From a checkpoint of a small contrastive audio-text model.
Model: log mel input, encoder arch tdnn, encoder norm batchnorm, encoder activation relu, text encoder layers 8, text encoder norm layernorm.
Rows from block 8 of the audio encoder of a small contrastive audio-text model, named by matrix and row number. Each number is 500 + 50 x the weight over its row's rms, rounded and kept within 0 to 999. All counts start at 0. Numbers have three digits each.
After each channel's rows are labels from the 100 clips, of 14848, where the channel reaches its highest value: "top examples" is what is common among them; "loudest band" is the band of the loudest frequency at the time of the peak. Only what is clearly more common there than usual is listed. The data: read English sentences (LibriTTS-R).
# conv: width-5 conv, dilation 2 (encoder.blocks.8.conv.weight, 256x256x5, each kernel summed), inputs 192-255

conv.161:479458516485460410558485553467515442499596496481427486489435550560470490524343466531434541528477478462566547552518504549455550485501548548537556574447530533583488550486558519564527477507513449
top examples: the word "he"; the word "said"
loudest band: 4000 to 8000 Hz

conv.101:459527521477500503507494521441536409519500495466471547495504500475481454296459385494490499567344469452457488446397454461583494466556448567410493547432548511470558336494449461505521515439481500
top examples: the word "he"
loudest band: 500 to 1000 Hz; 250 to 500 Hz

conv.89:501544592439424438422438453490507500522451539460506463450476483514483448496478446455533440471509419561573516449585363446452484444586512483554534468473506539560483534527492481531500550458586565
top examples: the word "was"; the word "he"
loudest band: 250 to 500 Hz

conv.220:397404486401531478419464495470482360480571368456500505467512486556524574507569445392496523427514482415503500484476462534531487473501513467555461483390501445478518470453448448433426537512517518
top examples: the word "was"; the word "there"
loudest band: 250 to 500 Hz

conv.215:530522503559481516476494497546461440513487545613626444520443479547512489500470513546556510493479500516533495394521396492552471481468546462473579455422494520572462676516470452539540432513523464
top examples: the word "i"; the word "have"
loudest band: 500 to 1000 Hz; 1000 to 2000 Hz

conv.9:543517495531438494453443618483485524410573510529580521497537515533459540498333511509483530480559491427497516509521517541439504439432591441359592480524518523508452664493492424504515428510483474
top examples: the word "i"
loudest band: 500 to 1000 Hz

conv.150:445520474488477443541486524446522566483522509406428478520428473405507437456471493486476454522517455574515490519478495568559470496509415516472461537554513427529555502545509363382481570505520515
top examples: the word "there"
loudest band: 250 to 500 Hz

conv.147:448511457497456553463525511495479430505480490505479555493455561432520491371474516538555531495466472478471489481496446541506522409487539471531508534379399550478460572551352428546498517474514495
top examples: the word "no"
loudest band: 500 to 1000 Hz

conv.14:594525529584501487549561470495561635404507586478495511501357536465456514549420527580555469586543520568521500494522531518502461436533512463536545487623425574499502524486514490577612507471558555
top examples: the word "she"; the word "was"; the word "her"
loudest band: 250 to 500 Hz

conv.44:498562342544475540464533513468401546570461524544471501444510457449490455435497493508501494528461564557555488431521527468523470586568501479435430514517547439552456465464481499556476489541528308
top examples: the word "he"
loudest band: 4000 to 8000 Hz

conv.247:385534482391495511526462543512492454535361226545515502493549399478469517447517439341478543522457478468520497497476465470491503520548455555463462521463499522510521476507477569483237487505498495
top examples: the word "i"; the word "have"
loudest band: 500 to 1000 Hz

conv.55:478449456564513474536482476578538482424536522545595422471475506511533414495433511517461448535522457495357522466498552534459488488487464413391578457489450555435511611447427545558535387535488460
top examples: the word "i"; the word "have"
loudest band: 500 to 1000 Hz

conv.17:510468476512452495391545513561442409476454401456548480459454342545473536492382451441502522464393514495540544477510405482518523555549512506556513419485497542609498490494545471552431401424487468
top examples: the word "he"
loudest band: 250 to 500 Hz

conv.68:545492503551426590582478460478533634479508583649501478570478546492477496532501433589576521470542560594526461510544550431510468484449556533519556518583522477496486524455588502493606506511535545
top examples: the word "himself"
loudest band: 500 to 1000 Hz

conv.180:475517494570584430606530504441504477451512542421408491517495529516594403408399518506421474569462478542517558504510482539517511523512461583507538526438501527516509525523440451460537478550502458
top examples: the word "his"; the word "is"; the word "mrs"
loudest band: 4000 to 8000 Hz

conv.178:527496499475358486500440535439309593441482563471409471441533515486498521516483515542488500524506468536509468413474457413359388421546472499480504500536570518501329548544527497508553530497509443
top examples: the word "she"; the word "her"
loudest band: 2000 to 4000 Hz

conv.109:590518507503428506362521486507473522483526529555604487391499483526509399530477584512539487447572536483516467467530496475460448460522475376495558478576543461464430508528549447470550518540520496
top examples: the word "i"; the word "have"
loudest band: 500 to 1000 Hz

conv.34:475283328463478535516462529477513507502506536584519518540561523467451532474491494482490479492452507437450541541516530466498432457472431547529570567480545525432527540467538498470521530492474386
top examples: the word "said"; the word "he"
loudest band: 500 to 1000 Hz

conv.133:400491587472517448506436513474600365557533499472571525531502534515489549543572504490481534440558456454541422465517446473427545453490487463544541489337466489456550516427336611452491465519518587
top examples: the word "you"
loudest band: 500 to 1000 Hz

conv.47:466459469522469537467488512569455570500540478602672425454483396516447575526526504450510580490496544469418506477447513471463449546531486427428536424569515504485481584435538527511479467476457494
top examples: the word "i"
loudest band: 500 to 1000 Hz

conv.23:481442418458450527448492628435466507414587505478418543463535505515512509516387454515493480481586516514548516453513516566427397403473481434448505535479626500392451554525476460499532555501517423
top examples: the word "said"; the word "he"
loudest band: 500 to 1000 Hz

conv.239:463500448576485471488545581477495479526460520432522522491481503544513489479571407537490479523402504478538516569489573452613587609550430490458563483508547503501525416495487430451554481507517473
top examples: the word "his"; the word "is"
loudest band: 250 to 500 Hz

conv.42:465539643439537497507460490501575398551508481446487495493460528445514434534572526522537498542519453520511449443512425468399477429477540464536484492353483537522507466561367556539487563424514608
top examples: the word "well"
loudest band: 500 to 1000 Hz

conv.253:498517565531464425511513464466573398565424498417545561470511537443480569460541460528464515408431462503537488539502506415492531503535465457541551512411523523471522428522413539461513479479530544
top examples: the word "he"; the word "you"; the word "if"
loudest band: 250 to 500 Hz

conv.90:437472528433533520493545476469506377525544362440460503437497479533537513489520529457456533506538536384364472485409441498465420482477504482493436458407468478487463453521427475415387506486406502
top examples: the word "it"
loudest band: 250 to 500 Hz

conv.153:471431489513486589448473523415504521531579537568513528531524554466524461540518482519527487512437534385413555494559541399464397502426542424473561504501463607522401595487469455536556509547461483
top examples: the word "so"
loudest band: 500 to 1000 Hz

conv.197:538547377553481530550547573463523537506498490502472532556535522449510471400386507416469475544399558425406524532512486522520452598506560488543505565545465491522492517552501432493470502547409398
top examples: the word "she"; the word "if"
loudest band: 2000 to 4000 Hz

conv.144:497441549506497585507458544462446560447529562576538520472437574504438489488594538495552525435456525490476509580543524480422391503423585459528539598531563526520386542466605450550547586411478543
top examples: the word "so"
loudest band: 250 to 500 Hz

conv.92:545468399535472385502478497399376542498503566485460458415519556473581340495336522494394458532442470540501525466461471485426440486498433466502548541533513469463409576545519437475522510562483338
top examples: the word "she"; the word "his"
loudest band: 4000 to 8000 Hz; 2000 to 4000 Hz

conv.107:498519565509540475486556500469452373468454495337399519507504534436531469406523492496476510544357462530470523430484425483543478487514495492517434527393445542547447457579407452492468531445506498
top examples: the word "is"; the word "it"
loudest band: 250 to 500 Hz

conv.129:441496491548503531545561511499532554484530521449400459384470501573518533497470409553501487523592620527516556504488539501452454546491499470440532517537562468519464475456527479473556495515504483
top examples: the word "you"
loudest band: 250 to 500 Hz

conv.139:471533451521500564519535446491442588547512506642596499439450455523435419476518519489468493513425592534493500499467574540462414534504517467423497525562486479545427486427562465556498473466455441
top examples: the word "i"
loudest band: 4000 to 8000 Hz; 2000 to 4000 Hz

conv.242:404455544382523432489446513462517364500537395473529477541472512513500477568541456434466483461512422429474456498430458520482521408459470506530510465364441507483513561498399524435427470472443550
top examples: the word "well"
loudest band: 500 to 1000 Hz

conv.232:503479500523496514416553524484440493522507529535549538483503539499553549522453540550545483492540517534495558440508531583492463399464445433465572507460535602464466610533431483545548516518511475
top examples: the word "i"
loudest band: 500 to 1000 Hz

conv.116:446427464506501497518565455499470458602553503474471515385534469480550510551515473560466475500558635451448539504503516536468491529456456503516539487480486492508504456473474475510533453514493483
top examples: the word "you"; the word "he"
loudest band: 250 to 500 Hz

conv.39:506378514499502446358434470462401504491513478527552470484444441490516482543489556377447550473533429461495506464529468490439526468482498420517501439523413501503435586506521461503422443532506506
top examples: the word "well"
loudest band: 500 to 1000 Hz

conv.166:521562547611508489561491504501484513412438619474517401507436580467499549496492506577506546536441478571506384493484551447555547555480477441451479518466541442496499494450444535511596464483537495
top examples: the word "his"
loudest band: 250 to 500 Hz

conv.223:502457444506409481393547474527512496452542460489499485499523510558501503546379543467452502477487524438340522515420475548494428505535551453592567528509472560501469567474526507569458438467306490
top examples: the word "he"; the word "was"; the word "she"
loudest band: 250 to 500 Hz

conv.148:465437436497527502554432496467566497491518527591537483610528533501525371488574393484516478476375456489484484518499507472608501493500411579520555529488503498479609443566542476435522527506516526
top examples: the word "himself"
loudest band: 500 to 1000 Hz

conv.248:443441496507488478493521498552531332516470458522554562503527514489508501447470535467478516506444476417491509473506383523522488423490459467527556523345412571471500535543309548514466432478498501
top examples: the word "he"; the word "you"
loudest band: 250 to 500 Hz

conv.203:511394393436487514503469618462420502482480527421412502435460503542481526517490479474480546513497537511502606509473517474436503500470439572501585576516611562535526454524556446518511588496506480
top examples: the word "said"; the word "he"; the word "she"
loudest band: 4000 to 8000 Hz

conv.205:549410499487460436508509461439523544492527527567580409565461499440364430485476514481399496495441458487477448507474455520487487428514509571546539476545410508540481584472539535482506447451457477
top examples: the word "the"
loudest band: 4000 to 8000 Hz

conv.0:534535507539424550484496489543461492512463535529530539550455533526393545464465489586534460452508560506482479514492504481420524522427622487465513534500488615599469564409502506639523410505492426
top examples: the word "the"
loudest band: 250 to 500 Hz

conv.228:563396496529469439537405485516582544468510565584501479587527609512492458543518518525450464487486439505456463561508520437464522416476514508549582532520480545456536550452529607490578475517453512
top examples: the word "so"
loudest band: 250 to 500 Hz

conv.189:483383499527516520463453474512502462510544539539517473410561548462587477495471537536541512549462452473377553404470437498455328425500441371490558535470545574402423573531452491473556499525451475
top examples: the word "i"; the word "have"
loudest band: 500 to 1000 Hz

conv.210:423496547412477441420508498466444384535555409521526483480536408537560534532542475435368505390481512458448499448394466514506478507492528514556527481418547480534462540449497454515404418513392523
top examples: the word "when"
loudest band: 250 to 500 Hz

conv.53:540495514563412413548540483491547489536498486431521574514484506520425535443459465506438465443508496487550465611453602527505599549528476433558525483520437484505547439453488562403503431547481557
top examples: the word "his"; the word "is"
loudest band: 250 to 500 Hz

conv.160:533487519524501540526538374507529514393542522542511396564577563479514494502543494532596447479525494492475398491526481353556493563444584465556395520510511406501492395543519496482561556447529550
top examples: the word "was"; the word "it"
loudest band: 250 to 500 Hz

conv.35:493451478491495479480577513550494318530483402440476578501521476480525491465503535455516449522440489372530495491526433504575519517478506472570470481330450538485509461598344480460418501435519469
top examples: the word "it"; the word "was"; the word "is"
loudest band: 250 to 500 Hz

conv.214:550505417503522605490504511503392468514482506601580511591559441474471571454533475512513550463356616496489459504486487434576545545428564486472474466510441535559503411457511477575474411511481361
top examples: the word "you"
loudest band: 4000 to 8000 Hz

conv.98:454463444517534548491537494530556497460668543450473455506418501510530548437510552548480503509534542465463484473547553615451440500435574489441460497468466500514500490422459398528555482543485446
top examples: the word "the"
loudest band: 4000 to 8000 Hz