config.yaml
model: "contrastive audio-text model"
dataset: "read English sentences (LibriTTS-R)"
train_examples: 15625
noise_aug: 0.002
time_shift_ms: 50
n_mels: 64
hop_length: 160
input: "log_mel"
spec_augment: true
win_length: 512
tokenizer: "word"
vocab_size: 8027
loss: "sigmoid"
embed_dim: 384
encoder_arch: "tdnn"
encoder_norm: "batchnorm"
encoder_activation: "relu"
encoder_depths: [12]
encoder_kernel_size: 5
encoder_stem: "single"
encoder_widths: [256]
text_encoder_causal: true
text_encoder_width: 320
text_encoder_layers: 8
text_encoder_norm: "layernorm"
text_encoder_norm_position: "post"
text_encoder_activation: "gelu_tanh"
text_encoder_mlp_ratio: 3
text_encoder_head_dim: 64
text_encoder_fused_qkv: false
text_encoder_bias: "all"
text_encoder_qk_norm: true
text_encoder_parallel_block: false
text_encoder_inner_norm: true
text_encoder_positions: "rope"
init: "trunc_normal_002"
residual_init: "none"
optimizer: "adamw"
learning_rate: 0.0014
beta1: 0.9
beta2: 0.95
eps: 1e-08
max_steps: 8600
batch_size: 256
epochs: 140.9
lr_schedule: "step"
warmup_steps: 1720
weight_decay: 0.2
Rows from block 8 of the audio encoder of a small contrastive audio-text model, named by matrix and row number. Each number is 50 + 10 x the weight over its row's rms, rounded and kept within 0 to 99. All counts start at 0.
Before each channel's rows are labels from the 100 clips, of 14848, where the channel reaches its highest value: "top examples" is what is common among them. Only what is clearly more common there than usual is listed. The data: read English sentences (LibriTTS-R).
# conv: width-5 conv, dilation 2 (encoder.blocks.8.conv.weight, 256x256x5, each kernel summed), inputs 192-255

top examples: the word "is"; the word "it"
conv.152:51 55 52 76 67 45 61 54 53 48 48 46 37 41 67 55 42 36 51 47 63 51 62 52 42 55 43 59 43 53 61 48 47 60 54 37 51 61 56 44 54 51 60 48 37 61 45 55 42 34 49 49 46 50 55 49 35 50 29 74 39 58 56 46

top examples: the word "when"
conv.171:53 54 57 43 39 46 45 36 42 48 48 53 76 37 61 55 64 49 53 57 40 41 47 47 66 60 43 56 38 46 37 55 58 60 56 46 43 54 53 41 39 55 46 44 43 38 50 67 49 51 62 29 46 53 62 48 51 67 55 49 33 61 52 57

top examples: the word "said"; the word "he"
conv.185:45 49 59 34 36 55 58 47 75 49 47 56 46 55 58 49 42 60 64 53 62 56 47 42 48 45 46 55 44 50 55 39 54 44 31 60 52 31 49 56 51 50 48 37 73 63 57 68 73 46 70 64 62 49 61 60 53 42 72 54 47 38 18 48

top examples: the word "i"
conv.142:34 46 60 60 55 56 51 36 39 66 59 58 60 51 65 67 53 49 47 60 59 54 43 21 25 47 60 57 55 40 61 53 48 50 62 50 39 63 38 55 40 50 44 61 62 40 60 68 49 52 42 58 56 52 58 51 52 66 58 61 38 50 56 57

top examples: the word "she"; the word "her"
conv.16:69 63 50 32 50 43 48 33 61 51 52 53 35 54 54 31 48 48 46 46 57 47 54 47 61 46 58 45 53 56 60 51 38 52 40 54 34 49 38 28 40 44 36 44 45 59 55 59 48 65 68 41 37 44 59 62 52 42 43 54 67 50 59 64

top examples: the word "she"
conv.183:59 61 46 63 39 61 55 56 54 49 53 66 50 48 64 49 47 36 52 52 59 54 48 35 38 42 54 55 58 50 48 25 67 43 28 50 61 31 60 21 54 39 55 54 70 41 50 52 56 65 53 45 58 39 46 44 65 56 63 58 39 41 34 39

top examples: text has "but"
conv.149:44 54 52 47 62 69 46 37 54 47 55 62 49 41 52 54 57 67 36 49 45 40 38 51 46 62 59 46 51 52 59 47 54 50 55 47 52 57 47 52 33 48 47 43 68 43 47 35 58 53 53 57 64 43 34 43 57 43 69 44 72 28 52 56

top examples: the word "she"; the word "her"; the word "had"
conv.84:48 40 65 47 54 47 66 53 50 45 48 66 49 45 54 51 62 42 50 38 30 51 51 46 52 55 36 66 45 45 66 56 61 64 48 62 36 51 44 52 57 37 34 60 44 72 45 59 32 63 32 63 37 64 50 45 42 45 33 57 43 39 57 63

top examples: the word "but"
conv.41:35 64 53 45 62 53 38 45 55 37 42 49 57 56 42 53 62 47 48 57 29 46 61 42 55 69 33 24 37 52 52 55 52 43 58 46 40 60 43 43 53 49 65 64 63 66 39 24 46 36 55 49 61 37 57 41 45 54 49 31 51 60 56 42

top examples: the word "was"; the word "he"
conv.254:54 59 59 49 50 48 55 46 61 54 55 38 44 53 43 54 44 60 42 57 62 52 55 35 38 37 49 59 58 46 44 54 52 48 53 61 54 48 41 51 44 54 49 51 77 60 56 65 61 33 60 64 64 45 59 65 53 44 69 50 58 55 45 55

top examples: the word "when"; the word "what"
conv.186:48 56 52 30 64 62 42 51 56 54 46 30 58 40 05 51 56 54 40 53 20 43 52 44 57 65 51 26 52 54 52 49 58 55 48 54 34 51 35 52 40 43 52 40 56 53 59 43 61 38 51 51 54 52 51 54 50 55 60 07 63 46 49 54

top examples: the word "was"
conv.123:53 60 65 50 50 51 41 50 61 47 60 54 49 70 56 42 45 55 32 64 62 62 59 54 40 60 45 56 63 66 49 58 55 51 54 61 58 55 49 34 48 60 62 63 70 45 55 65 54 57 65 50 52 50 52 53 60 50 55 61 66 50 58 71

top examples: the word "was"; the word "he"
conv.4:52 57 61 63 54 17 55 56 54 46 62 26 50 54 52 32 43 53 55 54 63 59 64 53 53 48 52 48 44 40 57 41 30 47 54 42 56 59 43 43 55 64 62 59 40 50 60 54 41 15 43 47 47 53 56 64 10 58 31 57 45 53 53 62

top examples: the word "he"; the word "said"
conv.108:46 48 55 54 43 50 57 35 45 27 35 58 63 31 57 64 60 38 41 43 46 49 55 36 53 48 49 62 42 55 54 41 54 67 61 53 48 54 54 30 35 50 50 60 47 65 40 73 46 53 50 48 57 45 59 43 57 46 48 54 47 60 51 52

top examples: the word "it"; the word "if"; the word "is"
conv.172:69 57 36 62 44 45 45 65 65 48 42 54 37 48 53 17 19 49 56 40 52 44 47 58 36 26 57 41 47 44 65 37 57 45 50 57 65 47 60 49 49 57 72 53 58 39 62 53 52 57 55 50 57 46 53 58 53 54 60 48 47 43 47 48

top examples: the word "was"
conv.187:44 65 70 31 53 46 50 46 43 58 71 37 45 65 32 28 32 56 43 65 60 54 61 31 42 46 17 44 67 40 56 67 47 54 49 47 41 53 49 55 37 44 39 60 62 60 32 44 32 35 43 45 42 55 57 55 28 47 51 44 65 58 53 59

top examples: the word "i"
conv.10:32 48 52 43 54 51 50 32 43 42 44 55 46 42 57 72 84 47 57 55 51 51 34 59 47 68 45 53 47 54 38 44 41 51 34 33 53 50 43 40 49 43 39 38 51 48 47 50 55 43 48 47 34 44 58 41 46 53 39 58 52 29 52 59

top examples: the word "but"
conv.238:38 42 71 53 65 57 42 45 39 33 43 48 54 53 50 55 70 59 29 44 49 44 54 55 63 83 55 48 43 54 43 52 50 51 50 57 47 61 59 51 41 36 50 36 52 32 37 48 47 38 45 50 55 35 51 41 43 16 55 50 64 49 51 63

top examples: the word "no"; the word "it"; the word "was"
conv.33:50 41 51 34 54 46 42 48 51 49 54 08 52 54 24 43 47 57 42 52 51 52 56 59 55 49 55 29 40 58 52 49 46 37 46 46 43 51 29 49 44 51 46 35 51 42 60 50 41 30 38 49 48 51 53 55 40 52 38 21 47 52 49 57

top examples: the word "the"
conv.73:43 61 59 63 53 55 47 61 58 38 55 52 65 47 58 53 50 52 45 47 63 58 42 63 55 59 25 53 48 56 48 55 52 51 62 43 57 56 54 42 36 53 62 59 68 54 48 65 52 41 57 48 71 36 47 45 49 53 60 62 56 55 58 55

top examples: the word "i"; the word "she"
conv.54:60 40 45 57 40 53 48 56 47 67 63 55 43 51 62 52 59 52 42 58 53 43 56 51 53 29 61 54 65 36 53 60 44 45 47 45 32 55 40 59 70 34 31 51 37 32 50 58 44 57 49 54 28 53 63 61 37 40 55 62 52 55 60 43

top examples: the word "you"
conv.157:39 49 51 45 38 57 36 63 37 28 50 52 52 71 49 70 72 56 52 40 56 62 61 60 69 51 57 61 51 53 33 75 63 44 49 43 44 50 50 61 40 47 51 35 54 51 40 64 53 44 44 44 44 51 59 31 51 49 51 58 49 66 45 52

top examples: the word "i"
conv.177:43 57 38 48 56 62 45 49 54 51 50 55 63 39 61 73 67 74 44 58 49 30 50 78 58 67 44 55 50 49 35 55 63 48 44 38 60 63 70 42 59 51 54 37 59 31 39 51 59 58 68 35 56 46 42 43 58 51 53 60 56 57 58 46

top examples: the word "it"; the word "is"; the word "if"
conv.72:50 49 46 62 54 58 54 53 58 21 43 51 56 45 56 40 35 54 49 38 61 30 58 48 45 53 51 49 51 49 59 26 59 48 47 38 50 57 54 26 40 41 66 24 56 26 58 48 54 44 39 59 65 36 45 65 40 32 56 54 55 56 47 43

top examples: the word "no"
conv.67:47 36 55 37 55 44 40 56 44 40 44 21 53 55 20 39 46 47 42 48 40 49 56 57 54 55 55 22 36 55 45 47 50 37 29 51 46 31 44 56 53 38 47 41 46 38 58 38 44 34 40 48 47 42 48 49 42 37 41 14 44 46 32 53

top examples: the word "his"; the word "is"
conv.193:65 70 57 67 61 33 62 56 43 46 54 46 33 44 58 39 43 40 52 55 64 44 48 50 57 47 50 60 44 49 60 31 36 60 45 29 57 45 67 26 62 58 72 56 52 48 59 36 49 46 54 42 57 47 26 47 46 63 57 63 47 41 50 56

top examples: the word "was"; the word "he"
conv.104:56 38 56 56 47 53 38 47 42 59 40 57 47 53 63 54 37 51 52 34 60 54 54 42 44 46 43 39 48 39 48 52 53 46 45 60 48 54 32 42 38 43 41 72 59 52 37 54 45 52 30 69 65 34 60 55 44 46 63 49 49 61 49 49

top examples: the word "he"; the word "that"
conv.79:51 55 21 58 39 41 36 39 32 40 29 36 46 58 49 61 60 57 38 56 47 56 66 22 49 47 43 57 42 48 53 45 44 62 55 47 40 38 53 57 44 51 63 56 32 46 46 43 56 43 56 39 46 51 66 46 40 48 56 49 45 64 46 14

top examples: the word "said"; the word "he"
conv.212:35 66 53 34 56 65 62 37 63 49 52 60 25 67 58 53 32 56 48 45 68 64 52 61 43 57 34 52 59 60 52 52 51 59 44 57 53 53 47 43 34 35 49 45 72 67 41 51 66 48 75 57 63 48 44 53 65 38 61 59 76 27 53 60

top examples: the word "mrs"; the word "mr"
conv.77:58 53 50 82 67 28 61 49 47 47 57 48 32 51 68 50 51 35 54 53 68 56 68 42 52 44 54 59 35 53 62 45 27 60 52 36 54 51 58 47 55 64 61 48 42 52 36 59 41 47 43 44 53 54 67 44 44 54 44 73 32 68 54 50

top examples: the word "it"; the word "is"
conv.184:44 45 33 67 48 59 54 65 47 47 41 50 36 29 64 64 46 42 67 38 60 41 54 70 53 57 58 64 50 55 43 43 55 47 52 33 61 52 66 51 58 47 56 30 41 51 51 48 57 36 56 51 41 47 57 47 47 57 44 67 44 51 53 25

top examples: the word "yes"; the word "said"
conv.83:45 51 49 53 53 58 53 51 49 57 56 60 58 50 66 64 55 60 39 50 52 43 58 44 42 44 53 47 57 39 53 59 58 40 53 41 43 67 46 57 54 48 46 52 54 47 40 54 48 57 41 42 61 54 53 54 49 42 48 60 46 59 53 45

top examples: the word "when"
conv.250:39 49 66 54 52 50 31 53 52 41 28 27 66 31 53 46 53 46 36 46 43 42 58 55 67 70 45 52 41 49 35 33 49 65 59 49 37 53 39 43 52 54 57 48 50 54 46 57 46 27 46 55 67 42 56 54 41 36 59 44 55 57 56 51

top examples: the word "so"
conv.40:41 41 39 61 47 61 60 47 45 43 34 73 53 47 65 70 50 39 49 40 63 48 43 37 32 48 62 62 51 41 58 32 55 54 52 45 62 51 65 41 38 32 54 52 60 50 44 56 63 59 52 55 54 28 56 45 71 49 57 63 51 46 48 29

top examples: the word "she"; the word "was"; the word "her"
conv.19:52 54 72 46 43 40 47 41 40 43 59 48 60 43 52 36 57 43 55 58 58 50 58 54 59 62 46 54 45 35 37 46 46 58 47 48 47 44 50 29 44 44 37 54 49 43 61 59 42 46 46 41 29 45 53 52 28 52 51 54 50 50 49 66

top examples: the word "said"; the word "she"; text has "you"
conv.170:42 58 53 37 54 50 41 38 75 34 42 53 42 54 59 41 52 49 43 48 58 59 56 43 40 62 29 37 46 58 55 53 48 48 57 54 51 54 36 35 39 46 52 50 55 69 50 63 61 52 74 58 65 41 58 63 61 41 51 57 71 40 57 58

top examples: the word "of"; text has "course"
conv.50:48 48 59 47 58 51 49 36 42 53 46 58 43 42 51 52 66 58 52 36 38 42 37 53 39 58 65 50 42 56 56 39 37 49 50 51 59 53 48 56 53 52 36 40 54 41 48 51 49 59 31 59 57 49 52 50 56 46 67 47 56 25 55 59

top examples: the word "she"; the word "had"
conv.233:51 29 46 55 52 43 60 46 51 48 46 50 59 49 57 48 47 46 37 52 40 53 66 38 36 32 47 58 51 54 54 49 65 53 55 66 41 54 42 50 48 47 35 61 35 60 44 77 38 53 42 56 44 58 57 53 43 32 33 55 38 62 55 43

top examples: the word "was"; the word "yes"
conv.5:64 50 55 55 54 50 39 49 50 32 42 50 54 50 57 44 48 36 42 40 61 35 62 45 69 48 51 41 43 55 47 49 47 42 45 43 36 55 36 27 36 21 56 30 52 23 55 55 43 56 59 59 60 20 51 64 48 28 42 52 56 57 47 54

top examples: the word "said"; the word "he"
conv.230:56 30 45 51 43 61 53 45 60 56 53 60 40 53 72 63 39 56 49 52 81 44 41 63 37 51 53 51 58 46 41 49 46 50 44 58 60 56 52 51 41 33 38 34 59 51 52 64 84 52 72 57 50 49 63 45 74 53 59 68 70 51 52 45

top examples: the word "you"; the word "he"
conv.128:31 38 48 56 50 46 36 64 49 48 32 23 59 44 40 45 48 64 44 39 47 55 61 53 63 52 45 44 38 54 37 45 48 47 66 37 43 58 32 59 61 66 62 42 59 49 51 49 45 26 36 53 79 55 49 64 40 46 54 34 36 55 55 32

top examples: the word "was"; the word "he"; the word "she"
conv.111:48 60 56 28 44 55 50 39 62 40 64 56 46 63 49 32 51 65 33 56 57 65 63 63 56 56 49 50 56 56 43 64 62 55 39 58 48 41 56 45 13 51 40 39 65 51 46 66 61 55 66 40 45 56 52 51 50 36 56 56 71 56 46 67

top examples: the word "it"; the word "if"
conv.115:49 39 35 53 50 36 53 68 57 44 41 47 58 39 54 38 41 63 38 54 48 39 46 74 59 53 45 52 33 56 53 45 55 38 48 51 65 49 60 36 49 47 58 52 36 49 59 50 39 46 58 47 44 49 34 53 42 47 40 57 46 43 54 39

top examples: the word "his"
conv.137:40 39 34 60 53 35 43 52 54 50 51 33 60 60 47 35 54 53 41 49 59 68 48 61 53 62 43 50 45 38 39 52 53 34 57 48 70 53 65 52 50 51 62 52 48 25 47 38 48 34 55 34 42 52 38 49 38 50 28 56 51 48 57 43

top examples: the word "such"
conv.113:50 52 49 54 52 74 53 52 46 58 57 55 29 61 66 64 56 54 63 48 61 47 45 64 51 76 53 64 81 45 56 62 56 56 41 36 57 60 50 48 60 47 53 40 66 47 54 39 56 53 56 58 51 48 45 36 54 65 64 69 62 40 62 52

top examples: the word "she"; the word "her"
conv.71:53 44 39 51 38 43 53 42 56 51 57 54 51 52 61 48 61 60 58 59 58 53 45 61 53 44 50 45 41 43 30 39 54 37 29 56 63 37 57 45 47 47 52 39 58 29 60 62 68 55 64 36 34 49 51 39 55 54 40 57 48 40 35 47

top examples: the word "what"
conv.138:49 46 53 55 49 66 43 49 53 13 34 58 53 62 62 56 57 51 38 48 60 52 62 32 66 55 46 50 41 67 57 42 58 60 32 63 44 47 53 42 39 21 46 48 64 46 50 52 62 52 56 67 66 34 61 60 50 06 70 52 65 59 42 54

top examples: the word "it"; the word "was"
conv.7:63 49 56 62 45 39 54 60 36 41 57 49 46 43 58 44 35 43 64 44 67 45 55 40 41 42 49 57 39 47 52 23 47 41 37 48 57 45 46 37 61 45 46 55 61 52 69 49 45 43 29 63 52 50 39 58 33 50 50 57 36 41 43 54

top examples: the word "i"; the word "was"
conv.96:64 52 51 48 41 45 49 30 42 68 61 47 44 67 50 61 64 51 43 67 52 58 47 30 30 37 51 50 57 44 56 44 45 35 38 57 38 46 36 51 49 47 35 51 52 27 49 65 53 59 54 62 35 55 71 45 53 50 57 55 45 48 39 50

top examples: the word "the"; the word "of"
conv.188:47 47 28 63 37 51 34 56 61 50 34 47 51 56 58 46 55 20 48 46 54 53 59 39 59 48 38 56 46 58 53 48 55 55 49 52 43 45 62 42 51 53 61 47 43 38 38 21 42 42 62 27 51 49 64 54 40 38 54 50 48 61 50 19

top examples: the word "said"; the word "he"; the word "she"
conv.64:45 17 24 38 49 51 52 35 73 47 45 53 46 58 62 42 36 56 41 54 54 52 53 58 50 45 45 47 50 49 54 57 54 46 51 66 55 52 53 46 43 46 34 43 36 61 51 69 71 48 74 54 32 58 55 53 59 39 39 57 69 52 54 41

top examples: the word "he"
conv.28:47 51 52 39 49 42 48 54 49 57 48 57 54 44 16 53 59 44 52 50 13 52 47 52 51 52 43 28 42 57 41 53 56 42 38 55 57 27 56 48 48 46 57 58 53 58 47 41 37 63 47 40 61 50 45 41 61 53 45 15 40 46 28 53

top examples: the word "the"
conv.31:51 46 52 50 52 51 50 59 47 53 65 54 56 59 58 74 59 46 57 62 62 52 46 68 61 66 23 57 55 55 52 60 56 45 47 47 63 62 62 44 50 56 59 47 58 46 52 50 50 50 50 52 58 62 34 46 52 73 57 65 60 47 56 60

top examples: the word "the"
conv.75:46 58 55 40 49 48 55 47 69 49 36 48 38 56 61 42 36 57 47 55 65 52 62 63 17 57 48 48 48 63 44 46 42 46 37 62 52 42 53 39 42 40 42 46 57 58 41 38 66 48 73 48 59 42 41 65 63 53 49 55 58 36 48 34

top examples: the word "said"
conv.122:47 54 30 48 49 51 56 57 71 45 39 45 23 52 62 44 25 66 44 39 56 51 46 44 26 59 43 48 44 53 46 51 58 55 50 52 54 52 61 53 48 35 53 41 39 56 40 44 67 44 82 50 42 45 53 56 57 46 33 55 63 52 56 16

top examples: the word "i"
conv.6:45 56 48 41 48 39 41 55 44 43 37 51 45 56 09 59 64 43 45 50 16 51 52 52 57 53 41 25 35 53 40 50 49 54 35 51 51 17 59 53 47 43 62 52 48 53 50 33 55 57 56 42 58 40 56 27 64 50 47 12 40 51 16 51

top examples: the word "he"; the word "when"
conv.206:48 38 53 48 48 33 29 49 64 53 50 38 62 43 47 61 70 56 45 66 48 35 42 70 60 63 45 31 36 47 24 44 46 32 62 41 64 63 62 40 55 67 60 47 38 45 55 61 58 44 66 45 52 58 42 43 50 61 41 36 60 54 58 59

top examples: the word "his"; the word "is"
conv.182:43 46 32 75 56 42 47 54 54 40 36 39 45 62 46 46 57 32 52 48 53 68 58 44 48 39 52 48 40 51 38 46 48 38 55 38 52 49 48 47 60 53 68 34 57 45 52 54 60 42 68 45 62 47 53 59 54 48 44 48 36 60 52 27

top examples: the word "his"
conv.209:41 40 44 58 61 40 61 68 53 60 59 37 31 50 47 44 63 45 64 45 42 43 55 59 36 53 51 55 44 61 58 26 39 42 43 45 54 42 63 58 70 55 59 50 20 51 25 54 36 39 36 39 31 59 39 34 30 50 36 55 36 47 48 46